Rows from block 2 of the encoder of a small image VQ-VAE, named by matrix and row number. Rows with one number belong to one neuron. Each number is 500 + 50 x the weight over its row's rms, rounded and kept within 0 to 999. All counts start at 0. Numbers have three digits each. After the name is the row's rms in percent of the matrix's.
After each neuron's rows are labels from the 100 images, of 14976, where the neuron reaches its highest value: "responds to" is what is common among them. Only what is clearly more common there than usual is listed. The data: photos of plants and fungi (iNaturalist).
# fc1: MLP up (encoder.blocks.2.mlp.fc1.weight, 384x96), inputs 0-95
# fc2: MLP down (encoder.blocks.2.mlp.fc2.weight, 96x384, transposed), outputs 0-95

fc1.190 107:517514466562512503482552464411502518483484404499629533540493505496439492515502579470555549523459514388588526463490482431440551512482510520501503472578428486478484426474489577618372467455500549579475549524615457557556532501566509493425531455514501462513550501438454518497526580393471496549
fc2.190 108:487483400583478468546480473477563451512501564527466491549595555470524460462573592508486441492504530572620499414403489449445539460599485474475523473512556492440449461555489509499548540506447518531459470555531475456512462499549539572455565609516515495489469404598521493564537559549466510625
responds to: order Asterales; family: Asteraceae

fc1.163 119:480511483510461511455482485661511523496392463401458518446519491569514560482449508561512526429492492457514529452578557458514366495487583564461497528519442441510534441480495570550481431557438488567446458551542476501534558510572575418503565505408406466527468498423553533492469508541572502492
fc2.163 127:559555469480455596480563537655502517479474332459574469472493519440516492471484545435464541476495573476494544514513445473469489384514514521437569492549457523542486538534474429550545426625513503557524528475519441487470548552513512561446441533504409508398468457427506537536504493515450529519
responds to: order Ranunculales

fc1.3 106:532543502503498500495491548407471539445539473413550626554519462509428511517537487580524451448382501491438473533416495518548470544572534590567514553472434501574462526482579425522428490476516611534525496557526439436576536404572458544509477412499563500444470487534565443545463531468519478479
fc2.3 103:494490431498518539505443489559533458477484507458522507585460494525496533500535491581464440530474450499541543488443508415479520420602479437560422460422468415497430473505481509497547556473499524568561532559563535482604519564584554588559501506545480397420534434532543370531514514459517386550
responds to: order Asterales; family: Asteraceae

fc1.260 087:484528516433502466561543527425438469440551481451518511560534469465472519572511493489427424490534555619453500523461457476488523556489564478592395392549478509526449507458561523541407400553451509472555542589463430439484482496539510538485505510548506506341555465505592450435549499467534490486
fc2.260 088:478426517525453433452500418499597498581507491445502409506482562483526534481465530480494524469568438424516522500455492548545502537561491556598478394480504494530476389490439521511417417522513459477578508581533541531507500598494502500441503521529499440374521418454462494519569558567566558608
responds to: family: Asteraceae

fc1.115 079:391605515522580482509513444654458550582530561513472475473467477476449530488499527527451502549488534635467535465567480471503514432578523486504487480477483449436439565499525487463559433591628493509420461525457422511534507497516549461590495535560498487466499445588508503444483439564492550500
fc2.115 081:456468582515438474502456538418405490453433493488478440493419532506445572470504529520473473524562448446445526512530488482667560571517525488577404483521537512491520462502445515486587407534498447628518512510454508560593484478523508523488500514541506549537452546550491497526467649435428517499
responds to: order Asterales

fc1.355 160:514512491507445500536479527475523528511481457503573547532444508472508352522518537495412426471433512536587469552558553537474551470526553441521516439445580576533523611555393474508455552469440495440489535539343523494478477559512423511504508498493590453519598512516560556500480402463468468540
fc2.355 125:519469496487433571522480516524520536517497462460666460428461534432480436577574562533562524460477450555512564575526476591485511501451493502487517554462568412483594589500414441491492463529531456509467506439587617570532434516451434483460404404504511480490527488480557519466537503526552496502
responds to: order Lamiales