config.toml
encoder_arch = "convnext_v2"
model = "image VQ-VAE"
dataset = "photos of plants and fungi (iNaturalist)"
train_examples = 90422
image_size = 48
crop_scale_min = 0.7
horizontal_flip = true
translate = 0.12
bottleneck = "vq"
downsampling_factor = 4
encoder_isotropic = false
encoder_norm = "layernorm"
encoder_activation = "gelu_tanh"
encoder_mlp_ratio = 4
encoder_inner_norm = false
encoder_patch_size = [2, 2]
encoder_depths = [6, 6]
encoder_widths = [96, 192]
encoder_kernel_size = 3
loss = "mse"
latent_channels = 32
decoder_norm = "batchnorm"
decoder_activation = "silu"
decoder_channel_attention = "se"
decoder_widths = [48, 96, 192]
decoder_blocks_per_level = 2
decoder_block = "basic"
decoder_attention = false
decoder_upsampling = "nearest_conv"
codebook_size = 1024
init = "torch_default"
residual_init = "none"
optimizer = "soap"
beta2 = 0.99
learning_rate = 0.0016
beta1 = 0.95
shampoo_beta = 0.99
eps = 1e-08
precondition_frequency = 20
max_precond_dim = 1536
one_sided = true
adamw_lr_other_params = 0.00071
max_steps = 6000
batch_size = 128
epochs = 8.5
lr_schedule = "cosine"
final_lr_fraction = 0.01
warmup_steps = 300
weight_decay = 0.2
adamw_weight_decay_other_params = 0.05
Rows from block 9 of the encoder, named by matrix and row number. Rows with one number belong to one neuron. Each number is 500 + 50 x the weight over the matrix's rms, rounded and kept within 0 to 999. All counts start at 0. Numbers have three digits each.
# fc1: MLP up (encoder.blocks.9.mlp.fc1.weight, 768x192), inputs 96-191
# fc2: MLP down (encoder.blocks.9.mlp.fc2.weight, 192x768, transposed), outputs 96-191
fc1.97:470569476470507466467544563527442566550471520521548556537476517489488486401484466462563462543489518524514525529489535529516506527474540498522573524501547496598527514501559408518456553487435469570408474502556490300523468513483492399569493462460545574505506586446508568587463492490559506480
fc2.97:459547554443517537540516459454472544500529434520484493577549418431471477516599494488511530501537545537480567498463516498607461503561601536452460549513531476506538489558531499488464528553523451541477554516505506560486592449446543517534471487426430557540555518560443551511464391541501459555
fc1.98:450426411472530507462582504352459518533481507429569559491492517544457623491476518520501543535526548523489481616468476520523463509635504507531562443439528533513422429547473568470566557416498539565570487480502535476459663521481489408555387405576414496537546489583558430672501450583394520566
fc2.98:515446476499494517489568505485484486491605518484530581599405531567433397477413536502567511546560380506412513500630595501459456552488523473536393680421486520465453663376539561512502506385534646428541490371549408559452545482614585584422580582501531447448480435481575464550486482490574517442
fc1.99:544551417539473499452654509524497527484484550569473523509558569606483537474522465535432557519558512459525471518476486456440466450522570537503508527516534545495579554587540510552502553475541427449561443398568554508592526553461539526425468492551502503479497416535522492515521509625488552432
fc2.99:528528564543515485537451529550550452547559513581516536532435517567545459440480542472455536492495464407520505467448544470439446572580470464502487381445548500503467462521419472501503529500472576480532508497473506557499496460524513473439486589619498569476502395446537451515536485577577528470
fc1.100:469507530513561504490547540481519464487439521492505552477496493482510437467547467382521447571536492496522552547465563479516456543470529480537537461393506465457531488508509458433445558483544539594506486504522494497542514507501457436431458488548551556525459464476532492585528504560506539574
fc2.100:525471462522495553540533533500544530505531465513506505588464438453545562456462531529450448553517517472529578550428495499464483481521562488435441543475512508528500494477408491524500543567447486512469474499521497532516523485518572500486527443456492487507479452523540501478436483458557445496
fc1.101:529566463496543550530459525455456563526516520509488521435464532474526435460484487439535486435494494529420435561500537423558521576490507517529567459550528480535531593496512429571464496472498550588509556521470462544531577443508484501491442559482567466515539494427547492452491472585446477486
fc2.101:481558424520539524434499402570513479559440492531493497526469527463497502519527532460470454473515559525469456474414515510489509467485484550481486501414526486468474536506471484464529558484413529488493469533519456505452479562512563475537520385493509495524522487552517555417491451516496511502
fc1.102:514456442469434472509522488414564498513505402472504456555522428513537540518538453546551516552531524550517533549452419517525489574481489442537520489489436469549477466517546473537433498474483513533395452405478551490462496478555527456458488497484487544570470578458566490503425550496503571451
fc2.102:532391495469562549523419425429474498502475558449529584487480574594470523565493512469404519510513520414497533464449511502447462465544446489525480474492542554481402477519473536517562514468460532499537467498542525429472442497533530516528451556494507498480443548568427525498478443445515472459
fc1.103:597585444524547570386599519544515507576524444533456558509512522580484500475523580517489471485544551498533541498483531574483488556357518526490452540527457526518469539475585501544499429508486501529605572549487520441615411506558487394520500523499561428490545447479438540454501578478543490527
fc2.103:491508502511443547545497536445533518520594486450483509575509560516451465547465496487480500476497565471461502488433489487536511504532500515574442526419602450535531565522486479490436468463501575562552509604379542504489558572550513590504467478488542558500547447555507515368565553420529471475
fc1.104:513533457510572581481587641479515505476512497502506530521495545568447491562490471532560491440487565469518499474470480591441483487429481561538494455528562623610501486544514531579528450472451512544587583508560498610498456454501518479535553472514547479538530545457541480577453475518545541449
fc2.104:533408496470464511567508387514512486515474453504515500420436434580504500496498560551480504480481540495500580412464506526496482475535500547567558574435460451472487396547539443524437489449393448446523494506436541539475530532572508422552487488470539535587498517480482478472410407564464480505
fc1.105:487513469517504530488572485478527555498513531611546487528505499469559448508557522567553503583527560449365474401521520486467507533447620503453561444523515437516522441609494462443440537443476473519403494459483454495419474494495502502520461405512517550483553550545489531467535538462529504529
fc2.105:458451498501504549458461560497544602441501494477429532500424521501541473564531578488519506480454561495580457573551479467530512449550505478473462529479508502464480510557431482447522535560520473529523485488455545569588502461502526507438560567516485463453563554503489464511527561552530470463
fc1.106:406544514559455477559527432462476496589538454566458544557552536528534450467494436567596564553568547464499582502534538610545411563536502527536492456562500470622428491468370419587406590471522497438469506459478583524436541439589497468527449493430548538518493503518474511529433489525448577377
fc2.106:481533443484496464507497509423487536495480514569536525469480567518495469475530506529445555476528575526557537522526566454474479522464528547492492469482531664430461578548551609522547569498485513509524454518480510428499371511531512475517478416538427568470552548401497519488495406653510476484
fc1.107:477566557474560563562515464463508494482534505596491514489499472511498514483499492526524437496451534474464551520436464462467592538486473519494551556483476430461568527498540541513527476562473474578550529501541467463489555570507576514458484497489377526461521503514469473490526521506541420546
fc2.107:573495481539487570482539538468550473510495494576480472544540522471519504490505542556484500452543491465525542510456506475527473514488481509465452445550506512518597562514520412541524467484546533466446464533458472553503416534491502490471499563467449409551538503516550445465516580499474451533
fc1.108:445484517515446485530557445451506493435494502553520585560562576417484445541458424552483335577433552549440539492450498460473507549493528506510504543444494499414446474486448426487570541489507535454503498416528462455540512549447493500515423431524531537546457470522552471503497529504457627597
fc2.108:519527524590568464485471528433530518486586493493340467468441477458542504454495496562435439556601531493595503456486564466505495464585525496479599437615495557472454522582553532513598497544460515539510504449478459628443538469473530533517524470489497457458505493529540461506508429516592484456
fc1.109:520526455444519579481591399546480525429505518527493537586552474486519382435434539492497489458549461476571433562501504486529484490527478515487603531488508551565471383495544508496521534498531486525561534567532508489510502518541496440375529455521466493487506498425544512495576588454489496493
fc2.109:515481480458448564586464555544499482463489534451473553577517544493472551447535540467482507464535591511437431548542490614493425550523488544571355475459507444471514473526444465468526526530537540515499475509542526545498511514555449465486490514530502490444477534539491489570437505494462529531
fc1.110:469473500485498384539443471416536427500522462505430408553469485478573444440466470461442482473438501471479423460489488478473515497430487502456568487504458450458530501393515470502460504457684413436479489497457514448564466497482506521457454581486433489522418460458455473479503486424542460479
fc2.110:527449481508549493448597380572506434482403584534571446509406570455437425514529622614526535435526383566536424514540524551522494473511441459449554482453409554502450538398639443381540503381467537489493513496383394420510518511523529510516421587608394411492528502577623457499583592470509657495
fc1.111:448508493482558466515509621523498555508481531446515491506554499500517513593483504487494494580535485548542481546482512475558494501582506489440595550431525412581557445552480541488573534518595487522449548502486510432537380479502439459495457456543480443543530527469542608515469460503454464507
fc2.111:509455531456413396489416495477454560451462548508618495526425500485473520388537555517449530477516509474542507577610493603577547478460569516525567596547516522509545546380499436499584524513498459494451534484488379583687551467609552371425516557471483456443489494482480520541513593555400518469
fc1.112:446419536454450525514626493536443554429398494495375617415442516529542465477565518451531520355444424508473453595578500496558477472477530389440486559440498428557478526521561561485448513587471485534596452466528583534589458550550517432505482495486483468561620532497400535519517537499575607530
fc2.112:531492535500527502413594542528492486442523533494537550514539578474489555528568490519524496538497548543600449430459474460442552566489426455566484448464499541515496520512517340545512482526606520454510584426560464502522572470398402490488465494594456481500442448558443489559433556362550578485
fc1.113:509565512522473517521567499533479539468459499482517510528472516485460559425573482466556548567489488517474442443520553602495532499534460447521488491521434541557464500571513477490566520507483498529489462433531459509379438400532535532597568491527536456477544479583512506564555495491566487462
fc2.113:492536468512478536464539494495450556474550546561562455509497493467574469510476490498446565506451508558501439525494544498531539460590456460520512475491448442519474463432505510453493486452492489487545512473471464463510571430455513441533444535541527648540538549407509501555513560562634519506
fc1.114:549467519474531548463471447466467509530576537543508516461483565642454542473499552512577526537510536508582446547489530538560510507549504520580464405497472571506543492477423562467522542483589516533479537507621494373523629473536449413558569591468524564482516558513550428655485496542557545555
fc2.114:560436489396400486522505506332490548467453544557484569427460549483478496541451526513489550488411501520480462570555542546461466546494497432418572523551526455459510508467516457473543519406550548422568478525476381469511441464524529575472568516447494427483475518492465486587529483586506511451
fc1.115:464474472516456479577452526439463498443474525500553517453529414553456480439493469428510463487518577587500396516484598385553519483514456430544586467517504435604555439426504521513611530538433512548514512467491503523505520500495522508551534528456567516505497478536596480523541513595535473536
fc2.115:523483527525523481453468573421550515454578511513463509521467433465519495528502535531522489467501549498462463506497464482433487535547528515456406463408570553487533535508517472523486468555525431522418531571479495533539432527442484406481557470441512504467517497476467489467436481530547463480
fc1.116:489492506517513498506536613492562536441433517521495534510548528518575454495544496509458490503538483472576615559469455588469473563471474517537504354522547519582494458448459534496507545470572554517505501477405542576533225450472511564489469408506556418520548524484497547565527469623490505465
fc2.116:527521517639465563564584405575547516567666483474547580483388445434486609517530553635430570515562446454397573580520525482502438462536509507539589571462522485633512548679590448469480476448496564510486513580564483524609611492551520548636538526435480493557566422515579568543472470621541566460
fc1.117:520628563541487448521507528528553475587545480519519470538499527442618458437524457461496449548512550537591541479480513538471531555403511594570523559547505455621601521393560374459466516523574512418506460518470520682506358511483508581483448442427549549520442486415540516392511522502570453466
fc2.117:481456464306484395435463450471447501543569459453480493518564558512484548446579376355503477570406612491475531463485504459436616516466556484543454421486661632471572525541454561511465534623490554556540429503539617459380443518537443517455554453389507496470502511499385468388571471516449390583
fc1.118:473488538526420544542495489455520466522534493529458504510475526514597450487523455459509481453528517497445532462468495524513511571478464538527546415512500573541531465352507517463446522562506543536525481535418524675419351529553537578512492471483557531510490622455573499506484512503556526506
fc2.118:460498528375534478448422545562541481465424444573480484469582508470527511485534489488483501450408563558594543446502570556544533407433506416478507475508447478461508558600496484426594455445480561468500482537529626591599482462493448519483540483503478450569478565494507411481526461518521471525
fc1.119:318519468565539580459584455562450531438566511468512534529463367490437554532483467545602496547457546466512430460550461481546512502527435524523549502462510575445425522538524565500501550467570527500560458540622538497531484514507504482543503515507468442503542495522571605457519518493528515630
fc2.119:443476431494458557498507536577458469517488502505532504592487602551487493449541553565583546523509407540476413544543486483448475517533451572474510534536552449518460518453479433456518469500390555534527484490450464456554567548351539489523490499548555584514483518542497570467521469493463484449
fc1.120:507517560496544607584399596524502508537533546569527500410440506527616549505454525451556505538457488517504418544472478531536527539557496444530571465512455461499537525401509471396488529509533561535536537530499485606492632539540475575514416606505487641529524527441565432511563546564628536594
fc2.120:478497523265599577542527585487569507463528451536520522528425419433442486542494516525454524438571538464550497495466513520511472485494535507495506491470451536482523440616563474489503425412487457461432532565490373422479526448476480531537505513440476549584466510501513491417477466555527488551
fc1.121:463574483453460477495518443498504541534463542568462501510491486526519523489558510533546473513407497478466596575445489533484433431447520472511674517514501475529488603477530481413502531505548523532514494502458531477445330518492569553531457456501498552493525472499456477484459517480594460536
fc2.121:532434509525557517501534566450584496517518469524537516558505494493503537470467456481476497486496502536612550462446558478502463502545468434493432644556481511577481526670533509466499518564470526487445489510537487465486608504588544591489403548538464524479539518545522493501520506474539489465
fc1.122:438495522438541417478491480508547459521560447356480497524553462532521484494447538498557479428515478504511467541505487543608470563587503590577451506425567565521453453417463582517429472532490477488521515546501520547511512451497507507449551540498556448492429414494506480490456553496458527564
fc2.122:499475534521491418484509452497503414523428540440521459525492509539473513541545465552575506466472413491489489538502514492472426498485544583519604557555532497419462512532478463539454497487559535459504531501536544446543478488465470461464513476490498591512493518461505509593481429527408421473
fc1.123:441587459523492515467508508450483526473533501513515475519593433520561533469463597537558455539476528452520429515510464460476576535480437595461458450517557526415433559527561524464463542443463511486447481549514450494553444494495603449516446530578526428513501423520559577512537522508445496579
fc2.123:507493481531455488514460512528506480484468532532475513497458596576494483552621508490608491541545497438447415516494499451473510450489503478574460474457484472487407537506467532475505530523568573545505503468502515439518570514463481449527550508558523572559457419486544537480533491432468461538
fc1.124:496497540506445509515528579581488556462451514620535515481540471514487473507543518539498502510537563555521493572519503507588523527531507443524544431543493473517475450433498451461509505533324492596472529538560547503438464458544474435476442525542624479493501506499480645573464486596521524547
fc2.124:500464475482490574496553531405594550557435472493456506478439519560565496466484530535504523552472440534434510450510522469521462481533434483463481575469459497502498544535419497467441530456575511443502521532500407485450549496530442454463496499486497622492470524446493509585538541608575511475
fc1.125:497489527508485494535499425501510493447522476509521502521524484573591430474545513505500512508617536571589580458537504517469482488544490526512438450492504627466485423696466527570569536484494468508535469485618486356501659474523481400373464511490505407485490563528506498509566538607593551493
fc2.125:482466565487537386489493538588465460539598535446510559520495526520593497444570455351534428548382527528464548469443477384616506490456574518540565390468590560460590387609337578508449582605408466549537498456489570602382421533463416321449534515537596492492473495524531540420530558640495416461
fc1.126:485469554541445501577540520527426495500520519559533490543473459513470543599499538469549511546515513486486510555508513522497472549481500424455561474414457504456512478455506433550430493516394525499457540480551527457405544455565447576483511463584546514459450605535538524446503507463465485578
fc2.126:473527494465587501492506482540448524507526503533503572555544488451555519459537526554444489477456495457474433501562480484494510508505477429504506470518566510468446506610527486516484454546487523589408521485485486559396529532491495537489521578584491486434482529495534458428546585447465484487