{"encoder_arch": "convnext_v2", "model": "image VQ-VAE", "dataset": "photos of plants and fungi (iNaturalist)", "train_examples": 90422, "image_size": 48, "crop_scale_min": 0.7, "horizontal_flip": true, "translate": 0.12, "bottleneck": "vq", "downsampling_factor": 4, "encoder_isotropic": false, "encoder_norm": "layernorm", "encoder_activation": "gelu_tanh", "encoder_mlp_ratio": 4, "encoder_inner_norm": false, "encoder_patch_size": [2, 2], "encoder_depths": [6, 6], "encoder_widths": [96, 192], "encoder_kernel_size": 3, "loss": "mse", "latent_channels": 32, "decoder_norm": "batchnorm", "decoder_activation": "silu", "decoder_channel_attention": "se", "decoder_widths": [48, 96, 192], "decoder_blocks_per_level": 2, "decoder_block": "basic", "decoder_attention": false, "decoder_upsampling": "nearest_conv", "codebook_size": 1024, "init": "torch_default", "residual_init": "none", "optimizer": "soap", "beta2": 0.99, "lr": 0.0016, "beta1": 0.95, "shampoo_beta": 0.99, "eps": 1e-08, "precondition_frequency": 20, "max_precond_dim": 1536, "one_sided": true, "adamw_lr_other_params": 0.00071, "steps": 6000, "batch_size": 128, "epochs": 8.5, "lr_schedule": "cosine", "final_lr_fraction": 0.01, "warmup_steps": 300, "weight_decay": 0.2, "adamw_weight_decay_other_params": 0.05}
Rows from block 6 of the encoder of a small image VQ-VAE, named by matrix and row number. Rows with one number belong to one neuron. Each number is 200 + 20 x the weight over its row's rms, rounded and kept within 0 to 999. All counts start at 0. After the name is the row's rms in percent of the matrix's.
After each neuron's rows are labels from the 100 images, of 14976, where the neuron reaches its highest value: "peak at" is the part of the image that holds the peak. Only what is clearly more common there than usual is listed. The data: photos of plants and fungi (iNaturalist).
# fc1: MLP up (encoder.blocks.6.mlp.fc1.weight, 768x192), inputs 96-191
# fc2: MLP down (encoder.blocks.6.mlp.fc2.weight, 192x768, transposed), outputs 96-191

fc1.379,111,193,222,210,193,184,248,175,176,199,194,177,207,177,205,222,199,182,168,205,154,159,198,199,202,200,233,192,244,221,229,205,181,181,219,221,182,177,208,195,206,200,173,215,214,207,197,218,210,189,186,197,202,194,180,213,195,178,174,206,177,158,168,185,203,202,229,178,222,222,201,198,223,183,180,184,202,187,211,215,187,202,219,195,183,206,203,203,194,175,233,192,166,187,196,196,200
fc2.379,098,210,203,175,214,216,211,181,195,202,224,244,209,187,185,187,194,222,173,217,189,193,206,187,181,226,202,196,195,155,204,195,178,228,170,219,182,164,220,209,223,201,199,186,195,225,201,180,227,218,199,226,226,177,211,200,245,198,193,176,206,198,194,171,170,208,194,230,200,206,248,195,181,194,205,199,210,185,175,185,214,198,180,188,212,183,206,205,200,198,177,207,254,210,200,220,209
peak at: top left; middle left

fc1.60,100,227,219,179,205,183,181,187,197,148,222,213,198,221,189,204,194,184,208,200,182,179,224,203,184,203,218,191,174,187,218,196,203,172,230,197,278,222,220,193,169,214,194,208,198,219,193,173,214,192,184,191,220,219,207,205,196,203,193,174,193,197,223,177,211,190,195,222,182,207,211,190,201,156,228,206,212,196,199,196,230,206,232,214,187,196,199,188,183,212,183,196,213,233,184,204,182
fc2.60,088,260,189,180,205,195,208,180,204,191,201,223,172,210,188,186,196,197,218,189,213,194,221,220,197,209,208,173,166,178,163,195,211,195,212,215,177,181,198,216,212,215,185,201,224,175,197,221,208,198,213,232,219,205,183,186,221,189,183,205,183,204,213,197,180,181,191,223,191,190,207,177,196,190,229,211,199,203,199,186,201,187,169,187,198,256,208,232,220,193,199,212,202,207,159,165,211
peak at: top left

fc1.607,113,213,215,193,179,195,241,197,164,181,175,184,198,188,205,177,202,181,193,203,209,223,199,172,223,236,170,199,239,191,184,187,191,188,195,183,185,219,196,208,169,187,223,180,222,161,170,211,211,213,198,217,196,188,194,168,221,209,195,186,210,188,216,170,182,196,194,215,184,237,213,205,189,196,241,228,197,207,208,220,205,189,179,220,173,206,225,226,187,208,152,185,227,244,188,200,187
fc2.607,092,189,236,193,220,198,218,173,192,233,197,223,217,241,194,216,193,184,164,214,175,199,185,210,177,226,224,212,199,219,187,205,198,201,223,186,195,232,194,251,209,186,201,218,196,217,194,208,196,176,206,217,193,193,191,200,180,216,169,176,177,208,198,250,193,154,224,202,191,184,232,187,196,196,217,201,212,197,197,167,215,223,160,166,192,181,204,196,210,185,179,176,191,175,233,187,154
peak at: centre

fc1.24,080,215,240,194,203,210,211,201,212,192,194,202,168,173,157,216,196,187,207,218,180,184,192,190,207,253,204,194,227,214,234,204,229,205,210,200,199,233,226,190,202,213,227,197,255,245,207,202,187,228,233,221,180,195,181,168,208,207,198,187,202,205,201,210,198,208,194,214,183,197,184,184,168,209,207,201,217,189,160,198,218,180,196,208,191,186,177,214,193,201,190,181,223,184,212,195,195
fc2.24,098,217,201,200,209,237,230,203,206,221,170,219,199,204,225,249,198,186,213,214,195,140,196,168,245,200,182,173,222,214,217,223,209,195,231,171,195,199,216,203,207,202,227,188,218,179,210,223,181,217,211,185,179,204,208,195,192,202,183,187,226,183,223,221,213,197,199,204,173,194,190,209,200,253,230,196,201,194,187,200,175,215,225,155,204,233,196,193,217,203,196,194,201,197,196,177,168
peak at: top left

fc1.558,094,194,202,200,204,226,153,192,175,204,209,167,230,165,193,202,194,186,204,207,169,201,234,214,196,211,203,210,231,222,211,180,203,198,216,198,186,187,180,203,195,219,198,212,208,205,229,217,212,191,219,172,187,190,145,205,181,211,157,178,216,201,225,184,187,178,198,238,214,213,191,199,223,173,207,201,240,210,173,180,207,181,183,184,198,152,226,207,186,194,214,213,196,213,185,192,186
fc2.558,109,199,229,188,176,196,216,177,237,189,199,182,196,217,169,203,197,183,169,207,189,174,196,221,192,207,181,153,200,181,229,181,185,186,214,215,196,188,189,180,169,202,193,197,208,191,205,190,181,191,204,210,181,200,211,184,248,193,171,206,204,163,204,223,216,146,221,249,175,196,207,223,192,195,218,162,220,205,207,197,227,180,184,186,203,210,214,176,185,189,186,154,178,183,168,170,191
peak at: top right

fc1.285,143,202,261,183,193,196,213,206,203,200,188,184,193,213,158,240,175,163,220,207,223,239,201,197,213,206,176,201,154,199,161,214,152,179,176,190,196,235,196,192,175,220,200,187,202,187,214,211,269,213,233,186,229,238,198,161,224,186,217,223,209,199,218,223,197,210,182,191,193,194,191,220,202,196,230,214,203,205,203,165,197,239,230,205,165,185,190,172,159,198,182,170,216,211,198,166,197
fc2.285,121,225,213,196,191,175,210,213,197,222,198,182,190,193,200,197,194,180,246,173,222,213,224,196,211,193,194,205,169,231,163,183,165,212,174,188,222,183,202,186,218,215,191,203,203,225,221,184,188,171,201,250,201,228,187,200,150,195,213,175,188,226,186,180,262,193,184,197,199,186,229,195,176,201,181,197,198,192,206,159,207,198,205,188,216,200,200,200,239,203,186,201,144,218,192,206,202
peak at: centre

fc1.339,106,209,236,192,201,211,186,159,204,222,183,200,215,209,206,228,177,211,210,198,198,223,191,183,245,192,179,197,216,195,205,203,232,177,216,196,209,187,175,161,201,209,220,224,214,205,183,197,175,212,186,218,182,170,176,207,201,176,183,172,195,189,185,204,155,198,196,193,221,222,205,204,205,212,199,237,245,217,205,208,233,257,210,184,203,274,190,220,206,160,223,192,161,228,221,201,186
fc2.339,091,171,186,220,183,199,197,192,200,197,198,187,162,161,185,215,183,214,222,190,210,179,211,204,194,212,206,168,203,188,215,175,184,215,225,186,176,200,179,171,193,251,203,208,199,189,234,193,202,184,187,221,211,191,201,171,191,195,172,208,198,221,196,222,228,208,225,151,184,179,207,215,186,213,204,207,199,208,212,193,188,184,190,206,196,247,211,189,237,197,230,199,207,179,192,210,205
peak at: top left

fc1.586,105,192,211,166,201,232,231,201,177,203,178,195,180,208,207,218,211,224,199,205,202,179,195,192,212,213,192,186,174,172,189,224,193,231,210,180,207,159,186,194,162,207,213,210,211,192,196,220,200,187,194,207,210,213,207,201,204,182,216,199,202,252,194,210,192,191,154,235,193,186,208,201,218,215,189,225,196,202,211,198,228,225,216,176,175,234,195,186,187,177,167,195,209,206,221,182,217
fc2.586,090,217,168,196,197,178,202,210,221,233,226,175,181,187,200,205,248,216,180,216,192,228,227,206,197,185,195,212,229,198,251,215,192,202,203,201,199,228,209,186,203,211,195,206,184,147,236,222,202,216,185,197,192,187,183,206,189,205,228,228,199,170,224,218,189,205,193,142,233,204,185,229,214,204,214,175,202,206,207,178,191,177,210,218,195,207,191,192,230,236,206,223,187,212,204,188,159
peak at: top left; bottom left

fc1.337,096,209,207,240,200,211,193,205,196,216,189,197,254,166,171,205,195,166,168,160,223,161,208,212,222,221,185,196,202,195,174,205,181,236,164,220,212,181,206,208,191,211,200,190,189,208,184,230,198,209,205,168,212,192,185,171,207,187,210,193,203,192,216,185,204,163,186,200,196,189,196,230,221,177,223,169,200,214,199,180,219,192,213,203,230,185,201,172,196,201,192,203,196,182,185,232,194
fc2.337,087,215,182,238,174,200,184,200,197,174,193,213,257,234,222,194,190,230,201,214,168,209,212,187,177,232,215,211,205,211,145,205,204,191,198,202,192,194,187,205,192,206,203,186,214,153,197,199,172,163,214,195,167,158,221,232,220,189,187,173,204,204,209,214,215,198,182,183,220,201,203,201,167,194,204,248,170,220,206,216,197,183,195,218,215,201,185,193,183,188,200,218,182,192,180,214,223
peak at: top right; top centre

fc1.310,083,177,206,233,241,212,175,214,201,203,164,187,202,200,182,203,197,166,201,182,188,191,194,198,205,246,239,216,204,226,207,216,179,170,207,178,175,191,213,196,203,177,195,208,203,213,215,142,218,195,241,169,197,179,158,207,214,204,203,221,207,160,226,211,187,195,202,213,186,186,219,224,200,230,198,198,206,193,178,166,157,205,187,178,182,157,199,184,215,194,189,206,193,235,201,211,220
fc2.310,099,217,224,215,210,217,236,214,197,214,186,172,184,198,215,248,196,203,200,200,207,161,182,200,223,201,199,208,213,202,208,212,186,185,226,183,200,218,196,202,208,225,220,204,253,180,208,230,192,221,193,224,170,222,222,206,196,202,170,213,215,202,194,204,229,181,213,195,171,224,207,223,215,219,202,190,172,211,212,169,188,197,222,160,209,205,191,209,239,187,226,205,214,190,207,195,165
peak at: top right

fc1.25,119,229,222,207,213,194,197,198,200,184,203,187,184,186,171,218,229,173,165,203,192,181,197,226,158,200,216,195,192,173,199,240,175,212,169,193,215,188,217,203,186,189,180,208,177,236,180,212,216,206,214,152,220,210,226,187,233,191,171,179,202,203,211,181,186,183,207,202,147,222,199,190,222,188,197,155,194,215,206,187,183,161,206,185,202,220,183,164,178,187,211,233,182,226,237,187,211
fc2.25,103,221,187,217,196,201,238,210,214,191,192,227,173,202,180,185,180,205,207,188,194,175,198,192,186,211,214,207,162,195,192,217,182,166,186,201,169,212,202,239,176,219,203,189,191,190,222,197,227,201,197,182,191,246,194,202,179,201,194,195,208,223,207,233,177,180,230,188,241,194,243,201,168,194,179,188,175,193,210,205,185,222,183,202,213,210,212,180,200,208,210,182,194,187,208,179,194
peak at: top right

fc1.527,108,174,219,187,183,181,164,183,188,185,148,233,200,209,207,177,211,225,177,196,174,200,200,209,234,206,215,217,203,234,226,164,242,208,219,210,172,194,182,217,204,200,215,217,199,198,209,202,186,216,194,199,195,211,233,181,174,240,192,201,209,215,178,193,192,190,218,205,200,174,205,173,204,205,210,188,219,200,206,213,238,193,229,213,186,207,199,206,192,201,174,209,219,227,213,242,191
fc2.527,091,171,217,195,201,201,182,196,220,184,184,197,191,171,211,225,191,200,148,203,188,219,210,226,170,222,195,225,191,217,151,173,229,199,214,215,171,208,202,218,198,197,213,243,210,183,223,213,204,179,200,176,197,199,165,208,224,214,207,182,229,215,200,213,183,213,214,186,193,223,197,170,212,182,218,167,181,204,173,223,168,226,213,193,184,247,216,202,212,219,177,187,222,191,206,191,193
peak at: centre

fc1.391,098,201,259,195,216,226,203,202,193,200,181,181,182,228,225,190,166,199,226,213,204,195,176,194,160,193,234,198,195,165,190,207,186,212,201,166,204,178,216,211,184,194,217,183,214,192,217,179,219,207,185,169,195,237,201,201,191,175,191,226,255,212,219,217,215,191,227,191,227,220,197,195,183,225,258,217,209,178,208,170,208,202,219,194,196,178,240,226,204,199,200,210,183,218,176,201,227
fc2.391,098,198,164,220,196,189,206,225,203,228,227,212,220,182,210,217,173,164,177,239,208,176,196,174,182,176,240,194,222,172,201,203,168,214,191,172,155,199,200,199,222,220,202,209,205,208,240,207,211,193,217,199,232,177,179,212,209,189,232,181,231,171,194,215,228,222,228,221,185,201,217,173,221,227,227,184,198,209,212,183,196,153,157,209,226,197,186,233,188,212,204,199,203,226,188,196,196
peak at: top left

fc1.291,088,173,186,203,179,193,208,175,188,173,185,152,205,173,213,211,204,193,168,225,198,197,194,228,201,214,191,207,249,196,198,220,185,224,190,237,201,208,213,175,216,190,182,220,203,256,177,220,191,224,192,217,166,166,206,187,202,191,200,174,198,209,186,132,202,226,179,209,217,183,231,185,233,174,173,193,197,177,164,209,196,209,216,230,218,207,201,202,207,222,185,163,202,168,186,193,172
fc2.291,103,217,201,228,221,214,202,169,228,204,205,187,192,211,214,175,210,198,199,189,176,223,227,182,192,211,191,219,179,197,208,212,172,197,217,203,168,190,193,182,203,195,175,214,171,214,204,204,186,182,187,202,215,188,194,225,230,171,162,220,238,180,219,188,205,173,196,208,241,227,198,193,209,203,189,223,188,206,164,221,228,215,174,208,225,222,200,231,172,205,179,231,185,224,222,212,182
peak at: top right